Weights of a small image classifier: 4900 steps.
Rows from block 6 of a small image classifier, named by matrix and row number. Rows with one number belong to one channel. Each number is 500 + 40 x the weight over its row's rms, rounded and kept within 0 to 999. All counts start at 0. Numbers have three digits each. After the name is the row's rms in percent of the matrix's.
After each channel's rows are labels from the 100 images, of 14848, where the channel reaches its highest value: "top examples" is what is common among them. Only what is clearly more common there than usual is listed. The data: retinal OCT scans (Kermany 2017). In brackets: how many of the 100.
# convs0: first 3x3 conv (model.blocks.6.convs.0.weight, 128x128x3x3, each kernel summed), inputs 0-127
# convs1: second 3x3 conv (model.blocks.6.convs.1.weight, 128x128x3x3, transposed, each kernel summed), outputs 0-127

convs0.91 101:498563523481481502519427590481546503537472456531498557476473540437512461461490440469472498522554515430483592513518492496476500536425474529506472449470439593492489513513493517531482527497495449514464495484578493467473482457499567538539524527485504485516415471516505547508461558466421470455460535471493497583459540511544457503470486527542436469531443557427455530457498436508414425542512
convs1.91 099:468553543541455529460509526460510467532459482495485456470463502415486568457497574468573479567490536448549451482451454532452467434483504503460539482538479419436521467422538472546519517494532510522483497547402496555539499510468456521454477509552486478466478615524471440540462502548464473537481555543484479461516548498561447531462471449466543433497471500462518485484515463565519503546538
top examples: finding: diabetic macular edema (64)

convs0.62 083:528523460540408498366479545497493427474515560473469526588517526565598486508424521537498488499530497474543503472544523478463547492480491502524491581489514522452523540495544504460518496582552529461510528449419521552552498475473460435492477528468489476533444457507501526537485516557560582512553474454424443494523526472476459540456504492478506492514471568502528543532483490548561488539506
convs1.62 092:522441497577505448508595480532536532496473460524545472506486517553471561532523545534530446474534463514526421569524546498455468433506447496518505432486545575530517478558425538494480530554526471531495531470568485527452494461477550474472543528526562441509495499524581487444570532433529516495464479485494449477527526582520515550442496505472507497467481426528510419497446446470554550539497
top examples: finding: choroidal neovascularization (61); finding: diabetic macular edema (33)

convs0.80 095:449475501463506479513535591441450529485439544488498473579526511518547554448456544528475489487475411490523550468481539452470508514506461427563577476503501517505495459441514488470439505525499415558514509546516491504452480485491461468511538490411543477465449483500436499514537561538524504508510523464513525459499373504542539531521456404578472549468477476544552563519540460543500471478505
convs1.80 093:523499514498515478469542560461506532455561591495500488496541519487514539494532517508562484500511476492506476404508398411480510489514553468523506504463461445523506480573491461554428476539454531423497484520591494515564504538487563514553490490496518569527460503480475499488505452508546496486461486527397523580508441522508511578475500526454501538446460499464630509531547480484506530440451
top examples: finding: choroidal neovascularization (88)

convs0.44 100:470480596475467519450443509484487467531462462477458406400525466451473526557507545503530520472480476490520525575433559484514534476508554518467516468521487430566433528470480540430492517461471474553499521476477440481463479416567461568516505525550596410502566493550492505492501536484501491467540483437421542440522533470527483522459486549480481499508509553493509539505470497473513490464564
convs1.44 103:552549482524520501505512469551513523518516487436435474436505458509467475553477470541521496593494501454444542601437582531583492510559492518540532540457514589542569433487513480525552560447510456470461518467536447486536500537600561504539496490485528444547464527503541488486525472493452481472570479471496503490519519470421508460525497529542498466466536528537453502529522507400548507542499
top examples: finding: diabetic macular edema (74)

convs0.113 111:433498503505473533472586537503475530456523468557513563501500512454483493494448485479531512496576564530529469449443492536516512578552533457476414486549501527462549555540496540566526535504448520560474523530528470500474444501537539494517517538539504456479446525466462589540482533604472543416535557532486491465472488478521539447507458518460531510442610539550484526500516536454518420481517
convs1.113 105:486538492488418578527469479563491507513542441548473510467487447474446467542569464436529509497533529537534543541473564537476415546547458532471522431533489439480537487487491566497486424511497490437471566468499557469506460523523439447516514503465494489488498550455540457529526459499469507522509511534551540466597541477515532547485465400519489507518571512547443509553523484448439464571539
top examples: finding: diabetic macular edema (82)

convs0.112 092:475426484494552478449456530531553496458571538514568449513523540490508539502537532420538532462468384565536493519548497522482447489440447463481563531477522566466464502547510499570454500538543499574494453561547511490517505519564503563454552449532504474493483552505431488454562519527498520517545445502463499525561487569489560480456496570431505504496498506505497452548532499467507478579536
convs1.112 096:539497508523535432515423501504495499535499588503531484502532553488523440476499521500469435585470549530538488475609535480522477564489507541585471529498609443482476569555473523505434577486499533528527538497496529625493522440518496526535535462513488477519482505498472498503473500523531456517495467542492504584525492535469482562460600525441455506539448460497537485441475467514454506470473
top examples: finding: choroidal neovascularization (97)

convs0.98 087:518506499460631470491476524513501481545445497521495529484469532482526485507549552534462557536583528529492437518514526470499499521438487505463575549427575524475479479471512541566454511551552488460491501482458503504601489596550491566518490530542502504499536484519430561459528558493501496487532475505497421486547436479399506486471529547470503499469435489461518447496547507490508550589458
convs1.98 096:510520498608548559526606550457520466459530538482560522526549499493494508447535527473510527538541493532535488562540502477471484496423472474486485462521563452520532520529475452577447555542454517506492540530476522537471479483556479553469514533530527468467535555493473478488552450418587507467497509498500551500498445427529572490516485508415468554460508541519384448529499534493538447522495
top examples: finding: choroidal neovascularization (88)

convs0.60 098:539528538529431482508516499515592483481554520551470467507549497487472478541525463550482491528492378473437536461539490477443477496590522521533527542473454562465438450481517427552474490500432548501475488473502511496547570465451487511560522441505506474445572486431530520521469448431493512473494536503519556544477420534479515519587503460565538502512547480500539446445516467516493522578501
convs1.60 100:545488554509475520470580514489506504538479495506525482462490516480495468592532509547520421442492437465488434532485482413497450467512515494516463435560575512512492491534495495550463539456489575482496540489530407483457556444557474372484549504510501499505496527463470492544523520475531443488509500555460545509440541470563481504462438528536454463456407466554555433460488491517503507552473
top examples: finding: diabetic macular edema (65)

convs0.93 111:511481464525484509472522464619555576508486466502566484479509491496550476425496477511470499447498526501490536488469536491539464588494508523504542474499489490561567559540485505492504497449537489531497550509498416518529521523509528507465504471464576554465566559480540598566526463546491477463548572476517542429406487438514431538520497429482488449520461456535464439466499559542540483461533
convs1.93 099:541523565486505508517464507478445476516480497558552513457526433489520515482533555539491476507528497554493528524540485473477497490520454478519538474571506466495550488542506557504434469420451497476497461449551489466577450510475496419480558584484485473430464572448520515476518447571556591556449481512558578479469488455523494480582568520478489524502469463475491492518561578504581536504440
top examples: finding: normal (100)

convs0.56 114:473424524546527409571482480552553503475470515469445485500447511558572507523604502489532501464512482491512516539417525443498509475505459529487476448561515495531504560471518553583531459538475477493515514454437571499550504570553523456498527491560534456504492528545547494459550463540528438475502578497553523509433503484482481516551585548559540508454450462516463430503522491482552483486534
convs1.56 100:525536485521490492560530519555442506542512540564514507459507458476524455529508530531540431510506517554533511460544497471448493490485513561495477531536585437587549583503490506471502526580505503411454471462590478541549550579441491480495511526462488490461518506554481531517468542497527576467538507528556494481464527502511473518612506448451474473529491473519424448485519578500595515475484
top examples: finding: normal (94)

convs0.27 095:529548511540439472489491461483453556571473570473525532449468537460484463453467515533507531536497461479578543463469586525485464496506506498503590505529509450564477411498503478492502465477509549575516518448521421537489565514534537461466525467595465513501421488496541453460468438467453499561541449487475516456546474476481522468495462442539541463476528561483518450576499515478559458545445
convs1.27 103:527469489488536416400509488467471495508545499510505484512497510551484532515535531462433504585473478482550519479590522408462487481465404573542483443495531536455535466507500528483467556575509510503510467466474466467555473444425523512494494484523518478497588531489490500541440487534476471523511416486549463442507448488511578530435495459565469525487537573483554516540471488460521435437478
top examples: finding: choroidal neovascularization (93)

convs0.76 103:523540478545457599505486475578514516502443484517497524472451523526501502467423546489474471477534465559475456492518528527521523470491557460589506579527582513536513502473529492491509521589497572496477493570470577460455522523522502529555539498528496525451462488478479503495494539478602491400545475496474581471502465500468533494532557558540555562490516437582454487536493452530526554530524
convs1.76 100:535499429560473528555392551525517501503441517501569491575495420518454435542491548540536463533510524576543516516520509479503467525574535507470534529544501467545547496505470474517480519514468495489597552507537465423522550447486509538447443526540541557484480489457451462534546461471508468507484537502540467502482515540539543533588504579478521510489539467545563533423463487563453520527483
top examples: finding: choroidal neovascularization (81)

convs0.68 100:479506496533494515505466503466525428517525430468554488485551540469454437484480472470516579479487555526537512548444463515410521514492468517489474447491573469433565462487474474494440500479419521517531510600484491505579474487458452498486568574429501492553454434508465409539531494496460391543471478502509504465462503463493446451534519523482496440507529512485523513482455449523496404493520
convs1.68 100:519534472538543511502455560555461540577473500506610446516466580513515570502466551493461520511549545494461490522513497440527477507494517458507529516476516468501520531459478519497485527485470343483451432453503511551529547455417530475519609527463468451521533434483479493467431458575425540455520506544472499473539488470516484485511490492498498483493520455500495502473545530541478591452491
top examples: finding: diabetic macular edema (52)

convs0.107 101:465442454496501539499494540500472479469513486582511544506480550533501534526505539529522619454622472443499554531475506498498514459470536515468560550546511509511536508483571437522507513538530506525483524569506452483513516511613455614516531475481494470492451493487508482436563520554572531521506515502507547491493439475498516514480535578418500594510574513479527461459471524496508543455516
convs1.107 102:516479523504490539476512545530540528450476505525452474506497566530506464526423551493438500565590448493522524526518487567510488562436509445521587475510516509466475551446450570558502499557550562425494500527477503540493504482567428542420491433487502468486512462508494460487533503483546581477524498551468531543489586515520539508517519577490457532491501493507542500531497555607487448509581
top examples: finding: choroidal neovascularization (99)

convs0.114 101:499571503491444530509507524551511503426468482505516444515497530486567475441571596490577480482488486555532483470453464503487456487491428538447551481475615499544566528447486501462471457474493418468537509495573561499510468483477536472468485486558558505492565526473481514503471456453464547490475416483492495477505502525470461492509603479531500482441474533471526463505480465506572529390469
convs1.114 098:483488499414559466506432485516545493527520505585534437506512540563498526540550472541522534443478536520455540489471565434496496496455401464554513529517553491488521450507500491491487517458560579475497473503449555460541427484496499452481482504590539514548506659511538495453569509463505546529444527502526460497502553485512494460569497542498482494567503480544498552495499519533480495550541
top examples: finding: normal (100)

convs0.83 106:453457450512440532511510488464528509510544469499443521478541483565567484574483499531466589525558506588563475550470433490518519522429567475506497516474465502561433511546503551456556508552471548500592533550461529496493512500579498465527566485479477484399498510523456479497492499498486498512502499473569464546488457429491610495468506476471460465496589497442497526504453519509533467466537
convs1.83 097:479467593476507595554409509508550544481484545528470553462465583550470546475444493524439501575571447558513527527551442516531502550505592492484421543453499507497459574532524497568483564524495491499513485520530455515508477498542516570525415479507510457418510483497449498489524468456537458480516498499499465559461451488459487488467542534449497551520512497496520514486501553489558445445530
top examples: finding: choroidal neovascularization (100)

convs0.72 109:470511511507443480530481490420455512553454480453491471578416454511408542509428501438501479550461548586458547536477558508463537580525506554508491490501488578560467467479550517460521561494469451476467461506502510485511439480473505513465491516420432475567502492536484520542502545560509478518500477442522565464534488521469443519483445446509487455521497536494498491417429507423470558484479
convs1.72 098:511488511489527429526464575489449480514552492558524529502497517409417517524471500505462483474454555538467485524485507559532521467493471579532506466437452439492493570455478462469518526533445523516519549591448477546519463518475553516495504507464531540517521492470554481508553520409526517512481546473449508545518475493559482457525513501457420448522552426479538508445470449482494547634446
top examples: finding: diabetic macular edema (59)

convs0.40 099:494493511503486466571504488545559512494484524538534420490485537516466441564568487597501471506424440477490559593530491461621445534480520462508564482489505467489529584462550539513454505555482487557478443538552537450504469533510471554518460489493570517460502511505484482508434453541487516583479489477461532527492550467559526486485470465522430533496512518515533478507517550433499556522426
convs1.40 104:542482552489462469548510560515564493479440489511493535491466504526536525514528520519486498547498472494481562567507519503499458449493552538552518504609520501550504563506558497566426503431537597444526534514558473519498526467513501541451466498423560538504515569477560561466495434455496535491528525526493450504444516513551493511520562489492463527475507491527438504488515616568564515594529
top examples: finding: diabetic macular edema (43)

convs0.34 096:483535527518458495505568453527491532431595428544486398550467491489551454471438469536495457422431453483460480416512474545493559445444477498506499536460483461487496452491544456507551505490496423528571458496507505525510493467496459522499521515514483510535488455549515562510442480407512454511577452449486572530457499456507483534520488476508580439523547489489557443504520529517480541556480
convs1.34 089:488611500530477380497581481482494477462518487416462442577484454458520534531431458529505489471485465525525435497461487577524444440447559426549457525509512466441531494507510538422510483501463568482563476544537484614512501497489497501502447533559436500551452451566503507467524471518492485482480542493536525557449456537488491458487498476524469518513534497530481482501466453476464498476479
top examples: finding: diabetic macular edema (56)

convs0.28 108:552504535432418457497445466515501535553521461494565488498536464444461499492554478560497545547558435484444486526499474507534439516509464549529503531527457496569553504474477503457443450440603509544508498547514524470514449520526482478499556591515400490493452529476450513538442464533534475448540558470486467516514552481452538485525437500477468490544578499488577509479480555527574524471518
convs1.28 110:525466526443514533538480426482470527516535455501478537519537515428442559463573516526539496462523430500458582515506543506477499496574508525528545517501522406464513461542471551549408503526499515427500502487508513465477450496497498497520521504481536553448500536485469481590491472543457513558499559575521518533492540512473494518539480487583615467503529426540487493434478427483496550557567
top examples: finding: normal (87)

convs0.11 097:539502595510542626484524577516501491539461538495499493529504511418509540549501559510514463510522502525542529518470507497578480511454538550464529537483482450484467518455490540537523544539519579551541517514445503439468521497473465475485563465463434443455482490458511512480499506527455562539546486490534531542463477525574547370577513510512488600553522481520435480471537505503497477460513
convs1.11 102:526449504496517528507443564513564464458488592576537481484438487465548433582455521504504544551537490519508473518472490453477494525462571534528537493538446463459525538527452492539505498533531562491533481442459476557501573494527434537469509465515501591424447487482554525534534483468550471494506507513501561503497501511522534497570511435506474540490450463466562570507407490550500537578560
top examples: finding: choroidal neovascularization (100)

convs0.45 096:472490537539510522525516497424488398552518544500515513493489445464487470513561495479505512472560525428542509511491501483439465513470504497631508468487479545474562512505528506518515509514507459470599576566527527434500539450427538484601520501472514492505509534450448493502449441539563543524561488498469498486525436577462487456451499508464513521501488462445552479468496555613511525495538
convs1.45 099:560475451531599522479496491474464472540487479492436545456511511507479465488455483432493519575537485518570481507484485426475541502524506459448569567484498543415439512580496577527487447493493533468427541514509479523503522511489530509472472482469557522464545491458517545503474453461548475526442475518580489522535500547493586514479576470411559517439555471489547532486453525538533493519582
top examples: finding: choroidal neovascularization (81)

convs0.85 102:474462492632530529469558485482505486471450494486469529536425532545526554503497474520527501567549481516438472537580464518490471474500492480459514565512510457483532494519523507576494513564541458496479514500444601491535550496536401641548493518447461520454535512468509565500410520444503480468495494553473496466499520574488545503474469537467497472547498514597514514524514517515490511517506
convs1.85 106:490525482593518536487512496467527445467461496543519523505508443537429540478468558453447404537596457552600561425534540512504493467497490472510486557464456536510535480487536450506549504513513469458534545528508513561538521498456451560525528449497463548563439482498501463503542413491506463504485469586434492501477501474499513535494474505494528458539498455456472610460436488533542481527528
top examples: finding: choroidal neovascularization (65)

convs0.19 098:479467536498502536526538427494624444519541478524465430498430502522527521490459558494539484504470483555501509480454497552507492547485543534548453531449480543482459497533473439497483538468529545454492477494458502447490539540507454479491535481503471534520463516439586519493493507542566417501491544433473523370460510500497497515562448445562517459451513507574524554526478467441466474492593
convs1.19 093:472477534481501542477531494461513486499502485586476527536462448493455463519513476547484525525430500569443528583471504487548510417543523508450529535499497486569461448520568467515485542583511488514520509523431440538461501491562494500393440477457464502455504539415470628477435549465502467532558475471540517479500472506546518526497489470412483441450529496501478567505463449497470507474511
top examples: finding: choroidal neovascularization (90)

convs0.88 107:428430590543595464535546481486505551461538471502466486464521482549526511503423449450460496446512496575502608524528501457539565484533494508516498507560514512561477592562502475507502463465454453471536416467460507453537564525474520489499564544526473507500454483543496467482499459494517479522493471493462535464419492550450526516487447552461471519509504471483518491514443550451455583447525
convs1.88 108:522486552505547528511606531465540502467498545504433551527493532566473459514525507502519462485462468452428524439495522492516504588519450503543520464458507557542484485543471493556465418490423522498511526492488512500445553484442518465455468430485508483547488491546534522495474533450470485549521506502514570525446485529492466483453473542507511604534573461440516427545422501492418590519543
top examples: finding: choroidal neovascularization (100)

convs0.15 113:534463591524486461522459580608460489423463452506500508518514498500478399506535522547555552519463574503541429483522507509498512522477522499503481520490526454547476521545500528569507529462533580505501466513564537469507543525464519441459483461504478521400524526531465556503501460452469530444529516503487459507552543539565441532465490432505499491390432519496461465469504492510453435461513
convs1.15 095:519499556495442523535488522536475508545484512461466503554543477513483439455495484568546453531510520508532475480506500489466435521591618492418451489556535489527523488523546568565468481520492522498460530470525476494515570522515522445496524596523503464501492616465467493538456554451473468506475502557555478505443538523535509522540513511455513472472434439498403552530569558558473460501512
top examples: finding: normal (99)