Rows from block 2, named by matrix and row number. Rows with one number belong to one channel. Each number is 128 + 24 x the weight over its row's rms, rounded and kept within 0 to 255. All counts start at 0. Numbers have three digits each. After the name is the row's rms in percent of the matrix's.
# convs0: first 3x3 conv, stride 2 (model.blocks.2.convs.0.weight, 128x64x3x3), inputs 32-47, a 3x3 kernel for each
# convs1: second 3x3 conv (model.blocks.2.convs.1.weight, 128x128x3x3, transposed), outputs 32-47, a 3x3 kernel for each
convs0.29 104:124140145138119131147102142146148148141147102139148153091116134113118134129153126155175137147110125169116109168170145089123115143125129117151136156162123086098155160148145137156196113156126092115099141094120145146134127117118101095204133135119116142171142090104133145148072152123124137185118130125087101110138126091104143122127079127091127124114083123125112094142119103134098140147120115155126117155140146169124130114137144147129095
convs1.29 103:139124132125125161105129105124081149129155101129137163108146119124139122129138130135153136063121110139112147093130139152129093100134146097167125098139160132133142112130141168099144144127135143081112105120112139107167104116136156101150105133133147125112100063093133175112123138172121113122156119135143097129121148127107099151152178170100131150131118147142112162143152126119132121159158140127147120140127158151076118111083159108110154
convs0.30 100:146139128139168146181128146148098114131123148114109090152100131098086098129123149128107120105126068119103113100120087113103120114095122132123110139106101132105122132136123123137097112121164129157110110154139092118136155156109127106125064109162127138146131108153121142125141113109141137096129143121147155118083119128087101121151132132175150098182164132131128112143150136146132093142136131099133131128121070109108126098119135110091147
convs1.30 097:113143092184078093154121104150100120154171115158137085095173121150096134133128103105116119114155082102143127161126119121132119146105113185127075172147105143140100184089095104126141139171121094105109118125102136145136075133106146104097114138160084162119121156135098083101107160131119131171124113095092111142163148149182092148094141130113116145077134159115145092096140140150113129128085117106096152097113140136125163147123121144114128
convs0.31 101:101119085149188129122176121114110134091115103075156145170116140101138141092130071128116124110107104146139107108129174114150160073106093145157104150104155119135104114102164131146154126111161142118092146121155100151079099142088098149092179137148140115133146117120079107141136155083081113110088120124102137128114140129126138136151119139124104149081101118123126081121153108128112149115114107141106121128129117078142084119152102101151152
convs1.31 099:158138151107083119131134128119113155072145131117128110155164137096109090102118077099147159118080184110109107153113159109144158109137138128136074123137153133133164153079156153125108087109113149143131125122111147164095124130127095079100113131147137088132133136098134131145096146142110129123096131120145158125127092105120122139165137121116097141141140155164127114166111127156132170124118143096127137120133120133101140131187170120129121
convs0.32 097:108152121086085123146082149097113114143152137163084136144092145122110144117117150141126169090112149123161139180099123126126133132084108123096123107130148122124110180120108127154116135118115176100144141138143142151147087093131078126123122084143104135117104098130119117062108147095167150096117127146100119106128128090109134116113128163114105126128093112111109130138121151137142151100149092118123122116120132141123145114110142126165161
convs1.32 093:156116125122155133153121119142115073109120145150153140105147119128138114109129118106086114118109114109142155147115137177137146137105137111110140154164132117146131178182146116135128104083141133115143114153123130116086137170117068129141101133129106104166145146128132143134171137120112158106111129132069124144113061169131132114106106098195192127110081098126155132133139098129160108146115137145137139144134101129125105129186133120143096
convs0.33 104:092131169110116131131101068162122111115087135126099152136156106113144148110158187113147173134053140144117097165157123152127097111151145127162105123112155162127169157115122091118114124127125116099135116110162139097143158110143115082110174137108151104163109085134139177110101137126153147167150147119103122114131131127113120143167093145182092147127117102089115099129144134096106098149145144107110116113130101127141105123123175126105107
convs1.33 104:140094164102103099138134148121133154103141174159103161129106165142100140137115140137172170167137131139105162138142079157182099152111157116108133129174112169119084116114143135118129149116117142110131132122119118129134175107100142125091097109131161100121144108135117136149136135117126121119133139147124152146127162142103188149156162144080103131153126136166148136140128186112146121150141093125121175125099144097111167112128086137109151
convs0.34 098:108128072096126113155127110103117134119122137111123129136158088158123131164122111138154102089149100071131114108112113087111085153105139099131141138156098162139129173141095130091086139127097122120124139149129145136141115110098136113105139154138117144104108154144141143147132159111132164153124113101094132127100119137145116116121154125136130119104155155097109138164150110098129111072148139129116151124140104143146138155140145113157113
convs1.34 097:197127127143083113148118112145138140116117138136154143150148122164115101087105153157168153151112137159131119142137086054107100134127153080122099123113113138143162133135130164126128099147129104141112149147122087144109151123131117173128132111141069103177129120129100100119121106174120143144104127137139084087129135161151165118082126104132080135173135127098137130077143104127110119130129117124152152150156081079156118117119089123136112
convs0.35 101:124128132131142105103130142112164141082123141153113153186120114092169136122160101144121116087136144164087124140127137107185121116112116131117129118107164131101186086122109141130104146157082121127135126102103105125105166090088130123067108147110127115127145105105131161200148120093104104143102126140110098092097124140137132128119146129123129147108149144164153155137142130118141102146126126172076133090099095127123090121140097140127095
convs1.35 099:107083118118084132132066123077150126127165124122109137111115097130124105151107132162156189117153121106089125141144170118151136148135148139127138077151148122124101146092131085098108157150131134148103124138115109172137120132112137117134104134125127079133119133127167124103128122120103117142124133105079149137126130118123139108087099136091127115091132115132152140130141149130115117107132092114131112126134130138150141110090101141104140
convs0.36 102:110093131114124140123126119126121087167122108170134097161123097119122123117156121125136133142152152137107121114102127107090082041116189100128148132145150132143127096117182136119114108124149144086132096112151127118127155102106167161121111071149146108134142108175147102119128183154145134175095113089134098102136068154153137169173096128190083131152107189095113152113170154086104123156121111129101119126148084115117123104132122133126147
convs1.36 100:117077128095122110118119165169136061166128096130118127141137213118135125138126141103080105095143132121149089107123129135123096148142122139147145128084134118091136150123099143117104112110119138142089125130098153101098114112131136123144125128117087174120173150118163143160142162111122138148131089117137143112130139128098129139114155128112151128150136120132145153128127150139129145135057141090070133113123146157116150088116129154079178
convs0.37 096:113129094153117133115116117105150149122094151132101126133104109109102134131157141112114114118167110089146154131154107095121165101145148172098112112125080126125088091090130125106114133155101094107107114112140055154135124133122132097106104156143061196138127109147155110153168079143122107126142093110143120119131151156151105135163111101116121129157113090115126154150127092083147116183126094142139106147154150134115151110154146136135164
convs1.37 097:165129165136087170099154095117137121120131144154114123127119113144140123175109102141095134100102149092082098165129121156141113128093138120137130103136094113114103122113100105099104128130142169192144101129176112093133140156146155158105129111132126112200154140142105096147134125112140116090101138106180137129124122098137137097158125129131099128120152105132138112140129123146120151112134138095119143062154190146146123126130111117144091
convs0.38 102:104128130110133114156141120108137049142085054101133102116140141120077113067145099111104115100136108133113100106120142117135103147142136115074102181132111150163104119114122131105117153122105105135093132111132153139109175154108146142133139167115186099122108108123113129118137144130123136137110110122120110140146141128145105130125119135146099178098165109142086086137123081140148158109118128128122142160106147163144144117121150118141135
convs1.38 098:119117122110127114152143126060137107116131135104114139128097103126153129104078151125136137159154111150143083106128105149110158117129145100061150150125125176110134162150121123135126111147127126151146136140065125105163158108126111113103135113150148130116129105177119153087130082088153136109096132047150152144111140141121131160135116123144141117100109100107122174120096140189096050110150118140113117143097105106177088142125150148085149
convs0.39 103:096098084138156077100127128124114119096123146104102131090112122132106097103134075066140139090130096158147149093130122129132123139123098126110124131163129123119114144124074165146155154123136136103109137103099152171146144125084150133113148184105118156146173180105122099137134147172114128126152123136109138161132103141095107126135136160150106123084131128124106082163151130162112199093116122124140165113144114174143079152111146127127125
convs1.39 096:158110152149147123116142115106126109110147140099118103156154158133130140148120089114140135142133175123120098112154133185103146177140121104085136119107140136126125124109115138118106119112111164149113104145150151111110117136157138131128124129112126141128125125090179109133160087151140134151103104133124117133123158138144165101178132130181123138135123135131116122115098124186164105128142092171097087125102144145086132121157154137140143
convs0.40 101:084074075093099137139171131080126114132134130181099097130121158117175137142138150121167164076123100146115111121096143156140093115131126117123077066106123146123134118101116103086154126167139165098087144150131134129141132116148100100138116112097136144123143114115164173125140134142160111087100123148128133098109135107116100139122143111148129108095184106114109101120140157134166175126127100090124086135151154126112112112134129113137133
convs1.40 104:155141127150121174095118130152169120151214128149158113143126070140116119125140134145121111115105127141107122158128132133097084099136132170145130123066115109139133114102147150134159113121150121110130170117169160130135125137099162132112099125130149103110115136093113096134099133094141130131147130092144099096127130131136094098124163154159111145111151157188096141116114143143094155145153168153135147144114112133160088112161122113115124
convs0.41 102:113117112146189122109079084156134116080113138125089136136117197116133124132085174100135112138151148119128181116127125146099107113104130110113133161141085093131103141119118114138114132117120168140126173162123108158142141159126095069135142087184119170122096130110086107113144131123116139122171099112107154133141164131139148137179132151145098148130059090116168131117137142139091145146109122141112152121112120114124116155166171130082119
convs1.41 101:168130110131108145099160092167106112118107124131112150117131138129141170144148112149059165138132133103110138121094120112123140131141119105119173166114137141108097134105117115119132158170132111130144128118151152101111137147122136134107156135140112108130116180135116172120112153121113165169100148115189146091141121124156099120151177152135121110116133147111133119155145151079124182143130151140144110114127171157089085123131115120108155
convs0.42 100:144136150125140113100137133153189153128153141095104126115142097145131109109094099140114116185111148088103090149106123155136119100124154113186153142108158148115106141087114125108104094144154118104079131058107162109123145126118142116150091095155108169117101099137135101102111146151126089098094113103160164100095132137134138091134104139132182161138112160129128079138121102112109132138156140118139148117141119128148092107136131119129116
convs1.42 099:122136128107089126130163076166123139146124113139124119140074135143153122142071077110121104119113150106099150132142129139100103176131087144155138175113147161125216090090149124135132156155113149130132164170120157125079123122108133131100118134117160169135110089123129133114132113126143112134146137114098121104109107141111093121105085106070123115097132097109122150127084113145140121126167114105152121148132107080124111117140132125130114
convs0.43 098:127073180101084148151136099141110149128128104144133132139107189166115183111155210156116129109134132130134112101112140115121169112152127124120146135147142122158088144127144129088130096177119133130166195121127125100101137087172111098135132193107131095135144142126172142125142109098153124166113123117132129132120118148154122152124086142107118124132152125083145164115137146149126138136165095161113124126119142114132130156111133131188129
convs1.43 098:112144152100117084144109087125101170156116136129128129109127089118083124115114144094135114110156135109158114165155147138080129115104125105135158150134131191142120122118115101164094162172179129144131087149114093107159156146112109119137166136108085107082083121105123125111149139137138085109076139105139108132081141139130126117131152118180096100096120151110116095139161091092140116110125125111126109154117169160101140154186103130139103
convs0.44 101:140099141176097165138091154127122137092155122092139150104170133077174135123140125097119144132132155129140100160101110127097128130151121073168075182116101137128145170104133150143122125120146129130107108158117127139110165116122164080133124139131129140139114097151147128151127121085118095129141102128108123133138121150146123120146106114109128129128134145137124117142126112133108141099138120081124129107158117100107135141144147109129153
convs1.44 111:152132148155113082124136132135134176108149140089092150118149136155120141113135109094092135156125160089106152122161155111146142142201113135111115122111147138099125130135124101097187117137155178096108150091099140139128127136101105117130117082155088117146133118123158127136138156130124112149112110110136136129171110093162120110121120128115135113141126164106122166105133138117090128119132153111129115121103168112154130112149126151175159
convs0.45 100:181128147165146110184118133152092127152112112126063131115100121106142158131110146100100102158153094146141134120120129176104133146175189116106148129113126063116118141118122165146160147133140124113117151142173112117120156132081151143082159140096148123177117163141047132131093121117108130119097104138151096132111115163160068104115135094076147164065127152142115142149160107107131126161129093122097110129100110110101157100176139153154163
convs1.45 104:112101135104116136077096115140103123080176150088109126123139133167141104110125125092086077151156097173170154108139135103147126138116156077122119138109103139143109128117087110124126151137144114165105072139159127114134134089142128127128164123147111108117092151125125169182161116134106094123122127187120133158145108131081131091136137122115100137115154135105119118159114091098148078181118126117101134113094086101114138103138101114169098
convs0.46 097:099153148074155144106094129089121111143149097118153103123103130109108087142170109133156134106125119123129124111123159157176143137179137150126149119165095099145138087113112124165093181116155145126153138142102110132115098118126092118126077084148171122130135177107132112123127175103135117099093127097102077107129134142098144135096090138072115124091111108111145121140150103150120132138126128169122187139138117174117102145161108144123096
convs1.46 104:151121132125139104126148113096108117105125112117144129125134083155140138096119108120170129158153134148135110096146135147128116097133135138146145154129147150141076141111130128118122144126113135154086102115108117104102109109169109130116160095150088135122137095135171111096135109126161162148117154100113140136076130115145140140080131164112150122126111122126128160153120125127115097068139150134131118087186141106116119153103154110127123
convs0.47 098:118084106092112147098113107136111131130088114129139134150136115123110174101113146113172140102108118096170136115124109119096145152137142125148124140117057158148097144093111149117079092116139111135149117179121116166205111089153105132120107139133115096165130122119136170114155140082165144127142146160143174146140175146134107164169118113116113128150133150154115117101156092132192132123111149136164114145116124109149090146098114108152105
convs1.47 095:128111111121107131119057144085163071126119127093090125170137113120096136131126123088115091130153110068081112131111118167136177107118092107138081109115106108128126131117148126141105104144154185145117109133096117069150099132154105124162146124108089119142142131130087124145138130113107121159126122098125129132123124113123136120176120116114102162188094108158169149188116120137094148143099125092097157105097084102095143148117117114096101
convs0.48 101:103116129130144130152130182130112100110145132144107147139114111128112135130156131120093145140132096143146183153140102136144105157144074107116141148137193149178171086158100152117130111150140112096135117102091092108133113129139151146153180124138093091121091142117117136124124127130127145131113128127137124123120092123128149121161131136124141119178136156127148100139154144131172153158137111150143162144122146135076100118067108139126154
convs1.48 097:108147095135116126113126125111152163151145109172120157102115139104114125107117130104053099122113144140126151147154109154119086149092109137104164144099100148123161134139117131136117146087157132169116104123131120185148162125109078131154134146113144142179109103072117124140146100159167132168138133146130126146168135105164141151151151135141139098124115101106141095120071109130147114130140122122127111154146102135115107133138144167109149
convs0.49 099:107114115143145113149163157089093128116137121115138141163114138103115143130134161091060117108109123067115135118112116090148159105130126110147142138111103112157105126107091136135118164128151102119179150158119118124139140122169065128103115149099160128133102123103128103097167117130153135156137107131115120125155137105138095142168177176124145172167142133141143116135179170144132171139172133120114148154110118123116095152146136128136115
convs1.49 098:139123134098114125085112118139140141131111113131154107091121137119116155123090093112119130111087122132164129139103091129073089099102098116127128102140121116155085152113153142105128118117100100147108117103126157137126155132117156153148097131121168115146124122108087130087146104140150100128120142166107121147117089108110144159160116144117099121112059130153088104196127120149106092150139120136125120150152153152094136128080097109117114
convs0.50 107:127127160104159108152180108110129153150107094151123114166121097134116123196091133153139115104162143113141104112119131141182135118120115130162148115108135150112175121157155077105144135114133087117169086176112133104174122093116112124124119143135114135142092139184160139128108104141149173134114139136130111126130116124125121119100131123142126144109110101085126109124125134173127096092106095102140146123121152143136132144142080129110114
convs1.50 098:132145158142096143120114105129103154117144140127087095109142111128149123137086121126094114147145143110168117102126111111139080109153174112103122169109060111150102124147141137122118142080118131113152145094140103128126154163122105144098123102150135105158164135104088158115144139085188149135157136148163172111099101109116117120158204114151127114149144088142170111142104157130125145167119134142146162148163133123125127156065121136123142
convs0.51 096:119214149156152145117149138118112166121142088142121136134156139092118125133144134124161154137161098137135125112151099106153146112164179158138094154143175135118125112116115111113117121177158108157121112149118097152120144077072119090109072128129119120136119153150081128143099147092068154087153132132110162120123153142177117164140083143191162171076137118126096159126124127104127132144116156135149130132150121115132100172110072169153145
convs1.51 095:119162102153142119121139132100159145149159149084153124139148128134122119108085100132116154153112116120163100160123117172136153113122125158121162110108120078141118124129128169085128142162147119103100149145147112119079088149151123135128133123106150098095160105145084125127098160100151148119120130126114139091151081118127132147098117121131127148117083073121109107131116162102144125134151129118126111121145152163128160135136083101136127